config.toml
image_size = 32
inner_norm = false
expert_mlp_ratio = 0.5
experts_per_token = 2
shared_expert = true
depths = [5, 5, 5]
residual_init = "zero_last"
optimizer = "normuon"
adamw_lr_other_params = 0.00081
epochs = 20.6
Rows from block 9 of a small masked image model, named by matrix and row number. Rows with one number within an expert belong to one neuron, the router's apart. Each number is 500 + 50 x the weight over its row's rms, rounded and kept within 0 to 999. All counts start at 0. Numbers have three digits each.
Before each expert's rows are labels from the 100 images, of 14848, where the router gives the expert most weight on average: "colour at peak" is the nearest of a few named colours to the mean colour under the peak. Only what is clearly more common there than usual is listed. The data: regions of photos with short descriptions (Visual Genome).
# router: router (model.blocks.9.mlp.router.weight, 8x160, trained with AdamW), inputs 54-80
# gate: expert gate (model.blocks.9.mlp.gate, 8x80x160), inputs 54-80
# up: expert up (model.blocks.9.mlp.up, 8x80x160), inputs 54-80
# down: expert down (model.blocks.9.mlp.down, 8x160x80, transposed), outputs 54-80

# expert 3
colour at peak: grey
router.3:472520525531477454558559547485354561534470505502511485479519539495471574502476524
gate.8:505473464521554542500460441507555569438415556507513544486612550391592460519540516
up.8:475478439473411546472533507526512520564498527507520607406413486521459510521460479
down.8:485509632528449531434590452453530511440463468492564585445464525533473538568446393
gate.9:469524458413496522487458419520499515470407517456513431435437489529501529490543536
up.9:408469496471599464526545553517554552562578431572448505502504440471517479441515425
down.9:344560496486432483567501475470469433484521548596469469517429514487451622503506513
gate.10:516514468531535468523409432417520457599536518507573558435529518419417567512511486
up.10:454537508555574486464480422461572497552520472431555508477516522472478571546489440
down.10:478551498565462523402532443444554551558621507512518545509434574518360493500555462
gate.11:430512498544599475446477438467446546486511491505540538486493541422486545575477445
up.11:523517506506419544505501515563490523463536506504516407575525445586567584382544507
down.11:448509469471532441516458558465454569479490457525459497509482504503559493384467483
gate.12:450423572453482519464557367489439533473536536535440432474500511458471480539574487
up.12:487496566495370526531556435490479443487558480583498430544442490530407500522560521
down.12:454545528441536473575490506450434480481602400564505507445498490508442560525553512
gate.13:500449594453455397585503468532524426484493444514511461542434519463476511412401483
up.13:441451509488406489479472562493507520549524372506540579433454477529440480383504493
down.13:474416472513437453462488504543469487546607530487447558472485611498421548541496451
gate.14:449443531430460432456554495502476510540557487453528479561512586495511465416472466
up.14:531562568396495496533549477570502567370441423539481508438502502537537412488528628
down.14:519553565475482430443463484592569536479359505537482460492493557498527586493529496
gate.15:497515522410530479631402458546479446504428596439524428450451473536491469484572484
up.15:503431515598565511441482512454450505473532428559594502481498485508539502430462418
down.15:493438558470514412488357484441472528525542510463453559470512423521529486485440567
gate.16:454498531414565532495430500498484532483395572489574519508448532520527541485515466
up.16:384496452504547499445474530457570537517474478458523538443448457415449509479473564
down.16:554401460467508535417505505550415491482511501500602578542508524459479497438477575
gate.17:528474531527502503497597407474420539579521564436525455432568514479402503502402414
up.17:425500473531589498532447541600535566399498473579472484506535447469605464464535556
down.17:490414543436542505500517565536523501429460519439518556452456505590554505475526426
gate.18:520495462518519601535494490507546460477517528551515506473491528505644440500535511
up.18:491530471515483465531513613544483386474491521530515516461579506506585535588441488
down.18:465445567551398497518442540501505479450548518518509390531591491557520502507603449
gate.19:558543510470431537589488461385488496523448528589473501448421488378537385563594501
up.19:587502567517513515568462509506541449470533451466469443441554442508477476522570460
down.19:506478445591554488498433437452506470466549393507415455473538448406468475442505456
gate.20:496493488513467473571492562470486512621519445558473400517508528471551565498377464
up.20:480470508479508458507473592486514587642422469449482425422550508442594556507457468
down.20:493440539542486492587497510484503578526524432476407488492516512443499521588502496
gate.21:545518484371451495498435468518525590540533452529563462556355499511470542496608446
up.21:477515487612569500422562566482558491492502448508550473448580480484537427449498497
down.21:539634557511509467441575597549585520501511476580550530481465564463513474556496510
gate.22:487491502529551477510503470575429450428556606496526592571554526520393460539487515
up.22:523462445493475492550445507509449504504452586491439541507504494556394530567520478
down.22:462418467520494512400511509410475562614457499493508535436516466510505562469496460
gate.23:569491620451489559571489476579507531541387508494469517561507438495476492509459568
up.23:435472483528481472541540602521456466548591591548529514488540551421541505479458476
down.23:525483495487469450509466512512479439518569541546538477499460585511497523521433515
gate.24:431495478458526481418504526533555578526516550504498559480521427452602483449478548
up.24:505546499483546459461485530372469573537495496446556433532486480461486468534503420
down.24:488531502508539528585510415483500523627503570455496440467530499386387552472475552
gate.25:482497500513500474541480503511477506518500517575499462517520480379450466534536516
up.25:566505464438508434402491471554514527489505508567453495452496595546439467551499597
down.25:397517564541472504436521510515528484455487470477478474423412546504470349467492535
gate.26:434439443471460490617536437581375481479517530447497513397494519419550464481504497
up.26:438488533520450430559521498552439488564557479430565514525502505472542481507467471
down.26:496497492482503496517511540499512422568618521383525561440525462399531479565511382

# expert 0
colour at peak: grey
router.0:461503576486531479532557583480470490434598502405556533506503511463478549492461502
gate.8:391526528487470484590496487456508523502509518451439448522557478429515473482524390
up.8:526526510535481494495520523382543517503603489476556479582448440523544427495526561
down.8:556396520457424516507520476488430556592522526474453508536382475516471455567496537
gate.9:457454487487582423457479471505500459548419566456518577540415459476545519545495497
up.9:477488521524517373471550563515519468598526584467524569455517489454516534528483512
down.9:502491479529475485447588517472489526511477494443600551343522508533437537545443444
gate.10:439499437485514575566477465585378512386450501495500438537506479434501499466407453
up.10:475513479490536546541493458576397474529475439429462430462581478469460553535456413
down.10:499505547565504567600506534488428524549542392541495477471505500468387553527503493
gate.11:465496497516568470468406453454478535530599444523517475453454468547487445462433498
up.11:610526456423504473538523493466532494520474490514428435524518508481428536608472550
down.11:402491536545453482476567547528453604540478499456479471538498549441558448343499478
gate.12:475511497520448425510497582580504545479510499525453484438513494548518512561513598
up.12:449540554505485497515428417494564480514529481464468503505510457516539556438526506
down.12:498477518503489474534529435481476435476545451530545478504539514421538545418502408
gate.13:462490479497488458493537472588500466456580509550411573448491502473460457549462377
up.13:501484436394599558536527464510544536490340441504523461508472506525545529368547515
down.13:575406583458537483539517562473578503495362543532485455416561477494590531532516460
gate.14:538619497520514478544444589587498537497536448550492444449556516497486580526478510
up.14:558585468514501604516512632519464475531484399465485486484531450534430560522483515
down.14:516514439504539636426513623542522542564441387478506506438520417515543552517462413
gate.15:508501472517537477463557490525529478503543480556546549447488499457502522594494438
up.15:473506525523474478524512493533576532433498469522477460478437541568504506493495499
down.15:532509485517530466447572467531622611421465440520518548467491445579551485492594535
gate.16:504500519450593313595478555465487545463540525534479505546507486525451467552558510
up.16:488486547532496529516508512501478484557460453503527538441406513551501432418489475
down.16:552387513465537519540480480442555506503408533544541433488619442528633472437539456
gate.17:462492544608461449506481428510513557525539470516500425421491467478495533534429462
up.17:430528525615437508509499461428489530542547458489464484428473526443423526587463552
down.17:451500434559506473446557416440380495508575444537535449441470499414581475604455494
gate.18:483469442491446627514467539486558569501444575507536527544532451471561516489450456
up.18:540459484484493543460477534541512569519499568466490517540565448485502486566468516
down.18:489482455474568526407404495563526546429497494582403559566537476453437549623574488
gate.19:377439496569508421489512488613508574466556597427500506472501575496485471548547495
up.19:435559484624477513410474507520458481530539458424476530481388565468510498546514479
down.19:576526568524511509499515493522432497509663468513461569524438505532390485571371422
gate.20:465484477563564444476549496478534483519503485481486624497478605605550549396521534
up.20:545485590564524453440471456470480591547516407509461534434569555457502482522514578
down.20:457529539578616479412565467466508527514443382398539555445562498481518427492474558
gate.21:464418399442530532531459439563589542491493595501474476437454450570449499565498431
up.21:440447480510485533519498467498498446568479582448492458464459434561474438518481503
down.21:515518518491486493378423460446493479567435403493454477494607527555550508560503520
gate.22:567516546448514405496436474570546528456550557529519563434544550510482483566396627
up.22:489465416529500511476597620484528487513544434510451440517519494535533552392544412
down.22:526585570378537387572547497419601406485500390549398431554466581560490584494487489
gate.23:446448448467487520562558458474456477429581433512509466432474490518530494594489524
up.23:413458530505521367464575418466363399530593463522548443491398591530580583446459440
down.23:502489377438541532542541392438401414482557481436570492392558498495475524564493516
gate.24:459500521442401528491502468505526432431460573484569535517432500488467548549499467
up.24:498511526471497522524380495503529453379378477401490536471446479491522558481496544
down.24:573483470521513534435517496567463412476437539458505503525397504585531443580546456
gate.25:541455515458502481472531502517409507480400512538580581508565540470412505596552545
up.25:421502522427450528500486547542484532494389531511362474453444513542438447506544562
down.25:378434426445514554536462410563430510441475428552602498530576464472462572483497637
gate.26:509522490598584510588540527459613582488512547531429542529580457414478451569531465
up.26:442457474642530475557571591475508534513399468456476426592566462492498454497542477
down.26:557555503604539458659504557497500567524452450443450541475474484436442447558536504

# expert 5
colour at peak: brown
router.5:496498523485478492547451527554543494530522589482430561470435533468486542538423579
gate.8:501451480484429495508467399598462555533471540474511432420483488503449495577414468
up.8:492526534533410539579509422542445494547479570403499529526427465474394529581430483
down.8:497444495597455539580510480498499587632569505445572525487520435448556428541508521
gate.9:503435532513663503588423500450443565492534471512593446426425541514524559443495538
up.9:501499461508473511467544453488442437426472579555434434534627519433523441534451478
down.9:547530472473520487599494492436582423399496457492584415532574400504557505514489555
gate.10:561538464470505461524495386477565532422518463524587471570463443404470494544506500
up.10:447500529566554435481455527539489475497480597487495503419530467522461537404475476
down.10:525466536450603453467456591468589577505500485507536483551516446543547435507542489
gate.11:428554506508588472426431473538519521423460537531449544555462459493509469559493446
up.11:493520478531507521537627532458477511523564472523492534474452543488569504389467454
down.11:455503451516568498576488462565531508501469448475463469523588532446542481481443570
gate.12:541499531413452503419379487433489489526510496593505460486520533522576618429538493
up.12:468552561512532524460569576401501541451448448454535499503502437482499562459520452
down.12:507501444521545554539511489507577543487604436458486543469414417471541549531524520
gate.13:453458526428480512526547475416525601417474516479488423601481584591446547559537478
up.13:510499503467560506525554583510520480542504454641516579473392524498557505462565469
down.13:450608492484507510551497502590477447470457498566369511481466566554511490471549515
gate.14:465457482448484562525488509489528389617465585506605504403555537526578596546369453
up.14:517434441421514595483488538517491395526528509481558485496509550527600453442484388
down.14:529571497516381582563453511560379417522623577528489558499455583568468431577560430
gate.15:416508488552467436496454401508493436402501567383486502478449569506447582534512494
up.15:401479518491478464474505426476543492528425495573518463495546486456557507511523452
down.15:458504536409554480467488484428463428510430596509474422591532520543585467521482529
gate.16:429473457559490410481488514507545524455628409545510499466543507472482607496512509
up.16:617538493472497511571502436499446505499396577549513456469461548524487430549515480
down.16:561505484405516508488487477468541457439567558628451457532464505458551551420532484
gate.17:506556582527517484465453570580461476520561568440385567481519503496482540546468459
up.17:513528497401545493587582484505544476499443456576633432536451494494586513404480462
down.17:433531509380539548535466463538460542430408600496502549523550444544569424507532521
gate.18:616605493434572569539551597481603497536464536474509550472519492536560528513510545
up.18:493510451462495476431553475522396444488538485509529590509495587533520420477519441
down.18:532575557479575500522529480503485519575549471473530557454523451446521521480523451
gate.19:547470518411540514510486570580510558457559586461572538520480519483494562531535477
up.19:358556456474535516522482393452464536514444431505433478475458423467506522500563500
down.19:521505543568584480599523428499451496548523518503451447620481429447544423512508434
gate.20:581525516438513557492498512465495437430457465443580476431512610511565626449520536
up.20:415556443553473475586542536493516490550458433512400483511472402493440450464502404
down.20:526606526558393443551542486520438439545471555513438467581444532488489491457458451
gate.21:475473428509525524498500412490540536495570478480528531534583421486517475461434541
up.21:470490474515557528537449442534605540465565370547534473518549488464547451484432491
down.21:577545462559544416570530460505532480450478530527530520480521497529526519606484427
gate.22:524506500551456517548455473501574539455556496595505487490594523415416420627520465
up.22:579562504501403415495466484464505530479568475494516452502542499447511393540502501
down.22:431523498512414513520513499532517528494700423531512487449426519527354473569489472
gate.23:466491523533482531495457428553560533473442498540470542511448517459581546493514388
up.23:493563498552573563415522432409521463405542528487565568466513528438442519422469446
down.23:548621484528466501459508522471476484487492503463557543596585520377503377554503466
gate.24:557448491528498416450436501583514516446507517510532482469557534471522431530562453
up.24:506563535458517608616477517545512452475426605482432456546447440568595529421458537
down.24:433494563513467450495610535450485495504366502547556510508476528572601518421482400
gate.25:479518469474543448457467499524458510469594537550441478520516491480526551515603569
up.25:449457511568476624488498559441542549501444478464583481554407487499366452499444455
down.25:468420469459503514572490500597509435506430490547579484503501543468542496507540483
gate.26:508481467469478539468537566584418577456576451445546519480483490510543498652552509
up.26:426472494513538545510496525446610484518469435599440465501490541501470579297465405
down.26:564492498490477464491510457473502491545420513521492506522491516542598413413536416