Weights of a small masked image model: 7.14M parameters.
Rows from expert 0 of block 11, named by matrix and row number. Rows with one number belong to one neuron. Each number is 128 + 32 x the weight over the matrix's rms, rounded and kept within 0 to 255. All counts start at 0. Numbers have three digits each.
# gate: expert gate (model.blocks.11.mlp.gate, 8x160x320), inputs 214-319
# up: expert up (model.blocks.11.mlp.up, 8x160x320), inputs 214-319
# down: expert down (model.blocks.11.mlp.down, 8x320x160, transposed), outputs 214-319
gate.127:134103159136138111173162152163143077144067125133096121145074110107134138138094121105081107150157151144144186133127177106161140114128146052158156106081123103134143148164092086143121105106118138129129165067145077091147098134159030141115096095154063155120116124167162137134183139144133123094159143130123172152188231154123
up.127:129138091123122122078110107085105192130184114129174111105164141144133123130155118176139152086136130115119088136140087188125111138133087192097086137166136149109125103100145142153160118186113134139119111175117170137111131140099179125159154134117149066090124131060096137136106130103130125150115106133151112090070083107148
down.127:172119131137094102183134134111069125184156114133072129141150162158128101120133144198115133134132077134174127093106123176107080189176107089118119148101125112157104063132116155175080097209155186126085146127123112191139135126172131101160133109128102118135113067124113133170085089154087128104171150099087125068115137138198
gate.128:078063124175133133070158172106090100127141114126158139137176101134095100192143199140132130109142065098130126179133077151140145146115120148108060121107117157160095078165167192124200071164198165150184189126026121122110055112119156108096153157100135112112100087136139107111090132087126132062141154091172089142067072011218
up.128:112040155199146130087183202113134150125123127125121157108154144124099135171067170134112134107165112137112153150151095160154152072181152141111058151143145110173122097147167207113123085166191133176137148105017120133117084126106141148099112207110127096086106149142132122119098126090155143065140132060154091125103105026138
down.128:170137173110117160145152094146108142129133193057194121035174091113093105158107141167105094127137068121159102086170055150129100183201180119122057178096105112151123135150163124130106054092208116139062115101135131121042136158113208148155151126116151157143115097112038086214142119112168117147152175093204210207116056093106
gate.129:088136155073148104180166131097113120150137136145140131116195136124155176124142130106147145186113139104118074142124123144123119178173081103151168182108124120190155098117136112090098099166097154153084119068117148138078134141091109107137135124129184148125167081158101142123092076144177128118114081089122069102126123141102
up.129:119132135192104111081124163088154139149114139112073134146113137142124130121125122125145162144071077159171107125150164133083164148122136110116188127143139133128109088102193142131111153108169129101140140172167148119088112126159144092167156126092103139125097122145144079142128080149112112120155101145140123089152120188107
down.129:125118071135138149128123105102178137119154118114140110166135152140161188129129128082125131140058155145162163089078136077084147162168122109130101148131131163143131097149154172124111143088132110100166190097091088157152157110108155122115110132138151126115091094221156124150139143154079126148148105124101172157100083116113
gate.130:134165174166109076139144138160087054139095121115175081147131149135139134115222113045145149095143153153146146112112162148129093155213100078115175085192073102166128159086130071134209089042119095143153175169168166073170133061154110094120103132104110095156163076096172083104153130142105130161108115123138121151086128173157
up.130:151137148151112086136151125143111060128113128121158081144130141139154137101214106064135170118161150137141142125110167153116097148200110080118163080178092110163118157111161095137177125090144104129130182167157150077170114083192107095114126136093099108119152070126167076090166103154091121160122137120141116133086115145166
down.130:082198132109147152148152197239135127090130131097059178134144199086080089104146080000169145106140073188097142144079116137101136107139107083123165086171108167096152153088113065170128133120181083143138145083138124116135142137162075109056159120056159121142114087178238133072126167097105140133010121127072132091174128103083
gate.131:134081122179079069115077169065162197176111195136151167126138157143153066126106109154111089123112116171105086125164196108157141141122124096111132148105110098178168117149140139173098148096111089152118095142147102062074212116144172120115129129109076119144148115097171086096082140086149117127154192106110129151091182113185
up.131:108143141091171202140212124183087049089138066142104087139133115113113191141175148135130154129136131105146147134107085124097120115162109166137146093150147189088103152134116095094159122141137182108141172136111152168178060132108090139136110116142184118104095111159101175160169124182097150116115051140118136096169085140094
down.131:111088153156163135143133157173166120210145171130162026192079160122068187084188182155146161076129177094156139177071128103120094069131072143194103146134101181112098163152108120109141075169084164156189183130146146163093095121114135128150110134162114076107092119138089138143161069117145100132170107104100151127135116142132
gate.132:121090139196158139113090061158107102177097142087127137151113156156142146136117168089116085134127088140122102110070082080152171058107108140146121156121137170137176096164216055125133130093127110086079175149119142150152090128117134106092104116103098151093155148112161161176108141163082084144103135110133148201106159082131
up.132:163135169126125092108151099123198113183118137131134158142064119145158141180099161143181131128116163134147159146118155171109123127106121143137098141149173134223203127112115091148178161132114133127091094100100174141157106135178153137088108125127143156137132177071133116058179079172129158118064099122087067100161077122109
down.132:100150113107144055160167132116096105129105105132156182109144135110098092086090130139110158178131183076125136115090151156142107172095096129159154123077152083173104195117118112147146152184102193145137113173154084133167116144138112124152160088165091092140117121122138133085143177127131110101085126144161107100125090136153
gate.133:110168098183172116159140091165197163127163124108173084131097119120154234089105115167206104086118141122141100129147111105143127114128142137109148140118125129146136137102120078111170130139159109183163110091139138147111066125107132104162138125156175110108109132133069135150151152110158145088129096109127138122126129074129
up.133:127142122161194102130128111154194143091151075088167075116114117139166219126126132137164101137131144079146097135159117120164122127148130108157129161143135134151147101115152083137183118139175160165169102121155084177121099100144130114117154132191171081110101096131067120182125127117147107082135088074138122114120137050144
down.133:133212169101142121076157114119151117156099110137110135074003124126140121122151144091153165157100142093160153148126100121108109171108135131083117138116153111121149104154094140088148143127111141173077140154124118075155132131081109109114113193110090156105135129132107106124132115081057078105158188104144145134099156158145
gate.134:068104086156083150125123169184112081156133116133163121116112135130111118088163128122144112157090100108125113132086144161077138173149118217149169150074110125154136085169161096131105096053125177128109187061130105064100129132163123037155179150103090105114124135139104099135122162158119120190093144093139127144117058141132
up.134:104145096143114139156138173179085098143122145132154109124123151084086147133163139102141110158076148114138113132053147169102115161162114244098159136101117121136096103132175145137072058039177150111089199077134119096112111117127135066138203133117094100116133148129144100130096184173127138169092166123122148157139048115136
down.134:078124160176133193121092188132144112136091164217076090094123059117106143070179082061110133169107165113115130172107056148014103176071180121124154139117123149111127038100203120071135095151118202146170160099124099050096079081165098123121154104136106143050113138180159138116161145192121134146104126110129171104089031094139
gate.135:088153083088141118188149114106114199132136165064127121117151135120135125120115145073115186115136144145149070100130116160160121132084133113132140143044227157154119167186155153126124125150092121123149083111150170168119138121147147134098110146117111112164057145116114167153123132120153131124175131074083173179078113094212
up.135:100114101102153148183160143129115196098109152089120050090182116109131144123127123121086141103117166159145094132128142160101153114096173112149160167072212114122138150147132194107093146083093142100129068143147140116097120170119152111081111147138107120168080120165148185113086142107165105101140127094101153158097101101234
down.135:078119119133155161079113093106115092110111188106182157165156159108175115157096106193143079086143143135132071088172150080148122122157080183132136130117156085083094114138105115068061111117178041125074099098125108165100136110132136186170101164135100099160122140166137157143085070119118117131184155112107168150108128148097
gate.136:149112149148108154088133169150162120189127132128109153158188165158109202126085113145077123115156155170132110140118093152107164129204129126141180146083190125130138130188173091125053167172115091162094095133157146119137127132151172114099119155134125116081165153144062181106161120163115073182132080096107161124139187120131
up.136:110137135131129145131111160140148095126127134113116165139201147123103174112107141139084129116194177127165126176124083153122137163199124132160173133089144145095124132177231059122053168149094074135145105170179164130126135097120184096098110157153145089117149136131077175114173103161106076171109066110149156141104158082147
down.136:092134179049081119123115169142089133082178094088151144058151089171194128140134136129152121115111190127155149183112145137128154109112102110170113170178028141184121145081114098162141156131150157212178128118099109077142126142174082094175059096145189062156117178134144131157129085106114050142116135069142153161124091153162
gate.137:145132148069210132173117134153189088123090143152134111097164162107115126118077111063112111077166180111137145097119117142131118104188110136085154086138131145142115133127150059129141102082108090097117172122202149138157070075092121183126143163118126107117131106115150148177143168090125104093147207183220121111106101108120
up.137:110158132174074124079163085126041146136203102068141119130117083111141143151149137227161127159081061109123133147148152093118164183073109093161074187138139121100098133148133201121087168195168200145130114160100123162107156186107134145155162108150189152126111128141086096068054064187143144137137115119058091153146148143149
down.137:148183108148178096110108086074106190060104165157136053054078097148110154094122210233121132104121127137101128081065139104115119170167184166074046174121159042171163113139183096097166117149166109146168094186094123119126173123175131122110133172104172124085084064133073117042165066158169145076152121109155103091086132051170
gate.138:131140169068083147172116140187203117131136124126126122105120133150093140113123074112141176077160128108155127126151122103105137111130128120153125114095069139124087147127095111080160132132134109139137115121113137081151131103111191111109143146153173117146124125143153131195138174124091112132155105106116109098142090149200
up.138:120191079154112157059148092059115193189173113179088101173123122116142139122090179174109155161105068160167146147110112128143141142108115117107165123123164148129091195143177109121119098154105171094155153192144110161139107129078069170120150161151135138076157075114171156037108052133116137127183128092091105095156109114091
down.138:137155108114146101139100151114146098093148129133137156170122124147126134129110131131126124119146154122118120144144132128132122124168144133136118109109115136141139137128134097128113132164105108127134123124116115119132148135127142117155138140125128124154157142121137154125112139127156107148112130126114114117118146121104
gate.139:093164145124124142085144121141142021143121118067118114176149091050117185113036139055189136152175170213144084137115113119142133089186085088114115127152156178139126124113160091140148136167139114115133124130097137103120144166038097155071133139141087095164174087136092139107098182120136163132078155073092183110096255141150
up.139:104196152143126152108157051137160072140140121068103115225140089040133168083071140084175123138117175173133109097136136132129171115148103114138108110144117191197077073146135086163154124136126127141134097164113152119108080133114129166112105112135127129197141099131151132080111131132164129159115177100063145122146250135110
down.139:100159074112183107111098087103157189096137141109158207129129141080101142171055131205131087076078137105108116100103088194156124089073193124152065149094162147130137115085113149150174091133091126119111141130131098097092079165120167190218227168072190131089179209123151126154088148070186130115115163147078085122151102126128
gate.140:128078161056157119131172147116088091130120146129158112187114084132129138168125094044201125112106124118163114156066148139052149184093151199132139138090122182136134165163159091118080135142125115100091136100137167129134136141104107118128197107132083154093170117163105067093113124135132189093100121158143110150142112164143
up.140:151140065160121113124086088167102133146127121140072141108171149143127084120160169172060096161151098160086096144182133108119155100159132093112127108206152072134122098076167184133170123093089122175134125152146124107124153097150098137093053136124130150152108076114124121140146170116092138157180177149084106119143152074125
down.140:201178181134143061128148134180112147091142228114095174119141157154158067136089085130095126123138176072085109149145098144167094108138190128093132162152167125160103154162143100159126105112125115143148075119140114124116135150096199157138075103135146144142151080099121100114147154101156174171142082132161102165112124094171
gate.141:132075126157183105159166104130144118165091134105119134175154175152127143179122133130150115074150112162089149093137175138170130093151101147101108142146129148089082143113123183127065085190133146179134155123104151143104178138152177120170093111057153113184073088132103098100124179133097171070099147115129136147122121190109
up.141:173173182111089172123088130142131145116160100154135096105101109115139091058179120124109146158129153124137111118108124120095138161101132113140174099083113119123148117148104057124163157070103117118168067113152134122110088129124106121121162131133084136110182176131174139119118075104152119183139114122125152103112116074132
down.141:157070110155142082091188121136152153137092098150196105136152155109111114085095106209148152109134089110056175164189100128170174138065149119145091181156181140111090159132094155125106103158152117154105185099125199165083173214057160153151156092110206094051116093138166085151105138183098159150090112166082117121079102124089
gate.142:095112154144104113152133127151086171137125112049164074185184099139132098153056225114181057070148192131146095112140096097140090140132133151103147139132154156152134200134082151146096120142128086117095152164077212095125083117096186086142132107127092102111112102145091049116094177161160141171167169104134134226119126156169
up.142:098100138155115092153152124131071176151147107071171072185171087141143080177094193117176069071150185134140106102147113081130113140112116150090137134154142133145137207145089162139089123143144087110093144149089215106111093111112196082128137108110091112109103089151098047117089177197145126123158184112127138206133129145168
down.142:157150106129119100149166114129090139088182086065133090126208071126100112121091144080157134098111199195079080109081103136080120193120106171081131107089076157090124164072164142148205155153185108086115176158102149150097128081100077149087145081136152181094134101097141108157164177168104120116070060211095142164130135145182
gate.143:132053129096120105135129194154172090128172152113180112088098143108108190142116117112124143093132089187153109082100148077132169165087096143144105117132127082150074079140119104120133140113123131085131162164143142115128117140135155144152100108101121136116128095143096164151099098161151106169132197133143196149121196132105
up.143:129188119228116186130098065174110155093087127126078147160135128087147096124069120147089141162103182106105127164158114151142093063175104108092157118096115130124180193154140141162103110150113134124132097079129118115153130129094063163131139123174088109138095173062095152144132157108137110112158064149159092082154123118185
down.143:140133153161156140145080145125160086175133152103101103128116093123065114097121140129116112105154124105138148121107124159157089109115097126097122109163150109120101127082121142094112136141120098099143136158115119096092081126138155122095161130122081131132215138116106157112132155115150121149100124171140153144109155110070
gate.144:141148118110106102097173116122178132150105190100105139146130152154136168069146189093122090113099101102178160134149094117168127180158160161119145161128108080124084142077124076142078130189073157150152138148143143115164179115168121103153117097204088115114153165091055128108122188113145140133102094131135168112149149077116
up.144:155118133207154145136113146178052089108089092129126131146094147105127077159120105121105151110152149162125138070108118157089094082082097137105117127114149134158134141169147210102146154094158101143136135099083110184105101155081137170089132162102122128101129139151177100122159105142138137098131144186101096164181086146137
down.144:136153129125166127097145123154135124141106138118160130150101147101106162129113140101126125138138144163109141154102147113109148130141121103114091119112141138116146131129129138102072108130113141125131122133149141120139128131113104114123165143112153158111157132154142139138160171119137151171130135115125154159148106101128
gate.145:143059160099104113044161119103134094109115168198206129159083165098154116090157138177161179140087144089154112115144151167129118155143137055152186136141189122101094060115124172096153098113123092120111133097094117177135121150147138093186127099128109139170109131175086094176091122129174082109117098152178137099151143148111
up.145:169099166119138075039184118102129137140127164222192107114065150132147146112133098159170193117101127101152131133128131177168124154126154056143164128151194140114109080135116152090207126098148064134097159124118070171168122126146134120139131126133129123142136117185084087174106101135171079099104114153191125112155141139120
down.145:116115201038131159151101196075123159088158094065163166116088145143132147088111073141123176205158124083049151121082123164111158140105096117074131072171070142163142112153126124133125131146140096146230175122138094112103186133133035147123180131111185151127160142148211156123078089159103117169165112139164083125156165120166
gate.146:141122164100131128126199107150150160200150127102060097130084103181152127141077139165135108058164176208168099131085069121103115181063150198088136161141091164109117122138175137133065074139138124131173187112146137125131069040080097130110108109116111195115105126108102178134161161179099161078168119143061163165077155136108
up.146:122097129136127143124182125113148141156090117102090081086125143123099149125055152125177131070175187131175122100103092115143093180160114172114145137090058194151121150117159190120076115165139155121169146085125159148121107054131122125085123074109106179119083154108101181161105198124124109099148094096077140114133132131103
down.146:132136155165104102155165105078160162166103190175117026124123077118093098138104142150197162230132121096072061123061089136115189135146140116096127173093122159122082109148176193056034109110156137099112112097101178186118059063109126102041197099120168205117167177097079162096189180095131203106136094132143060114140078204128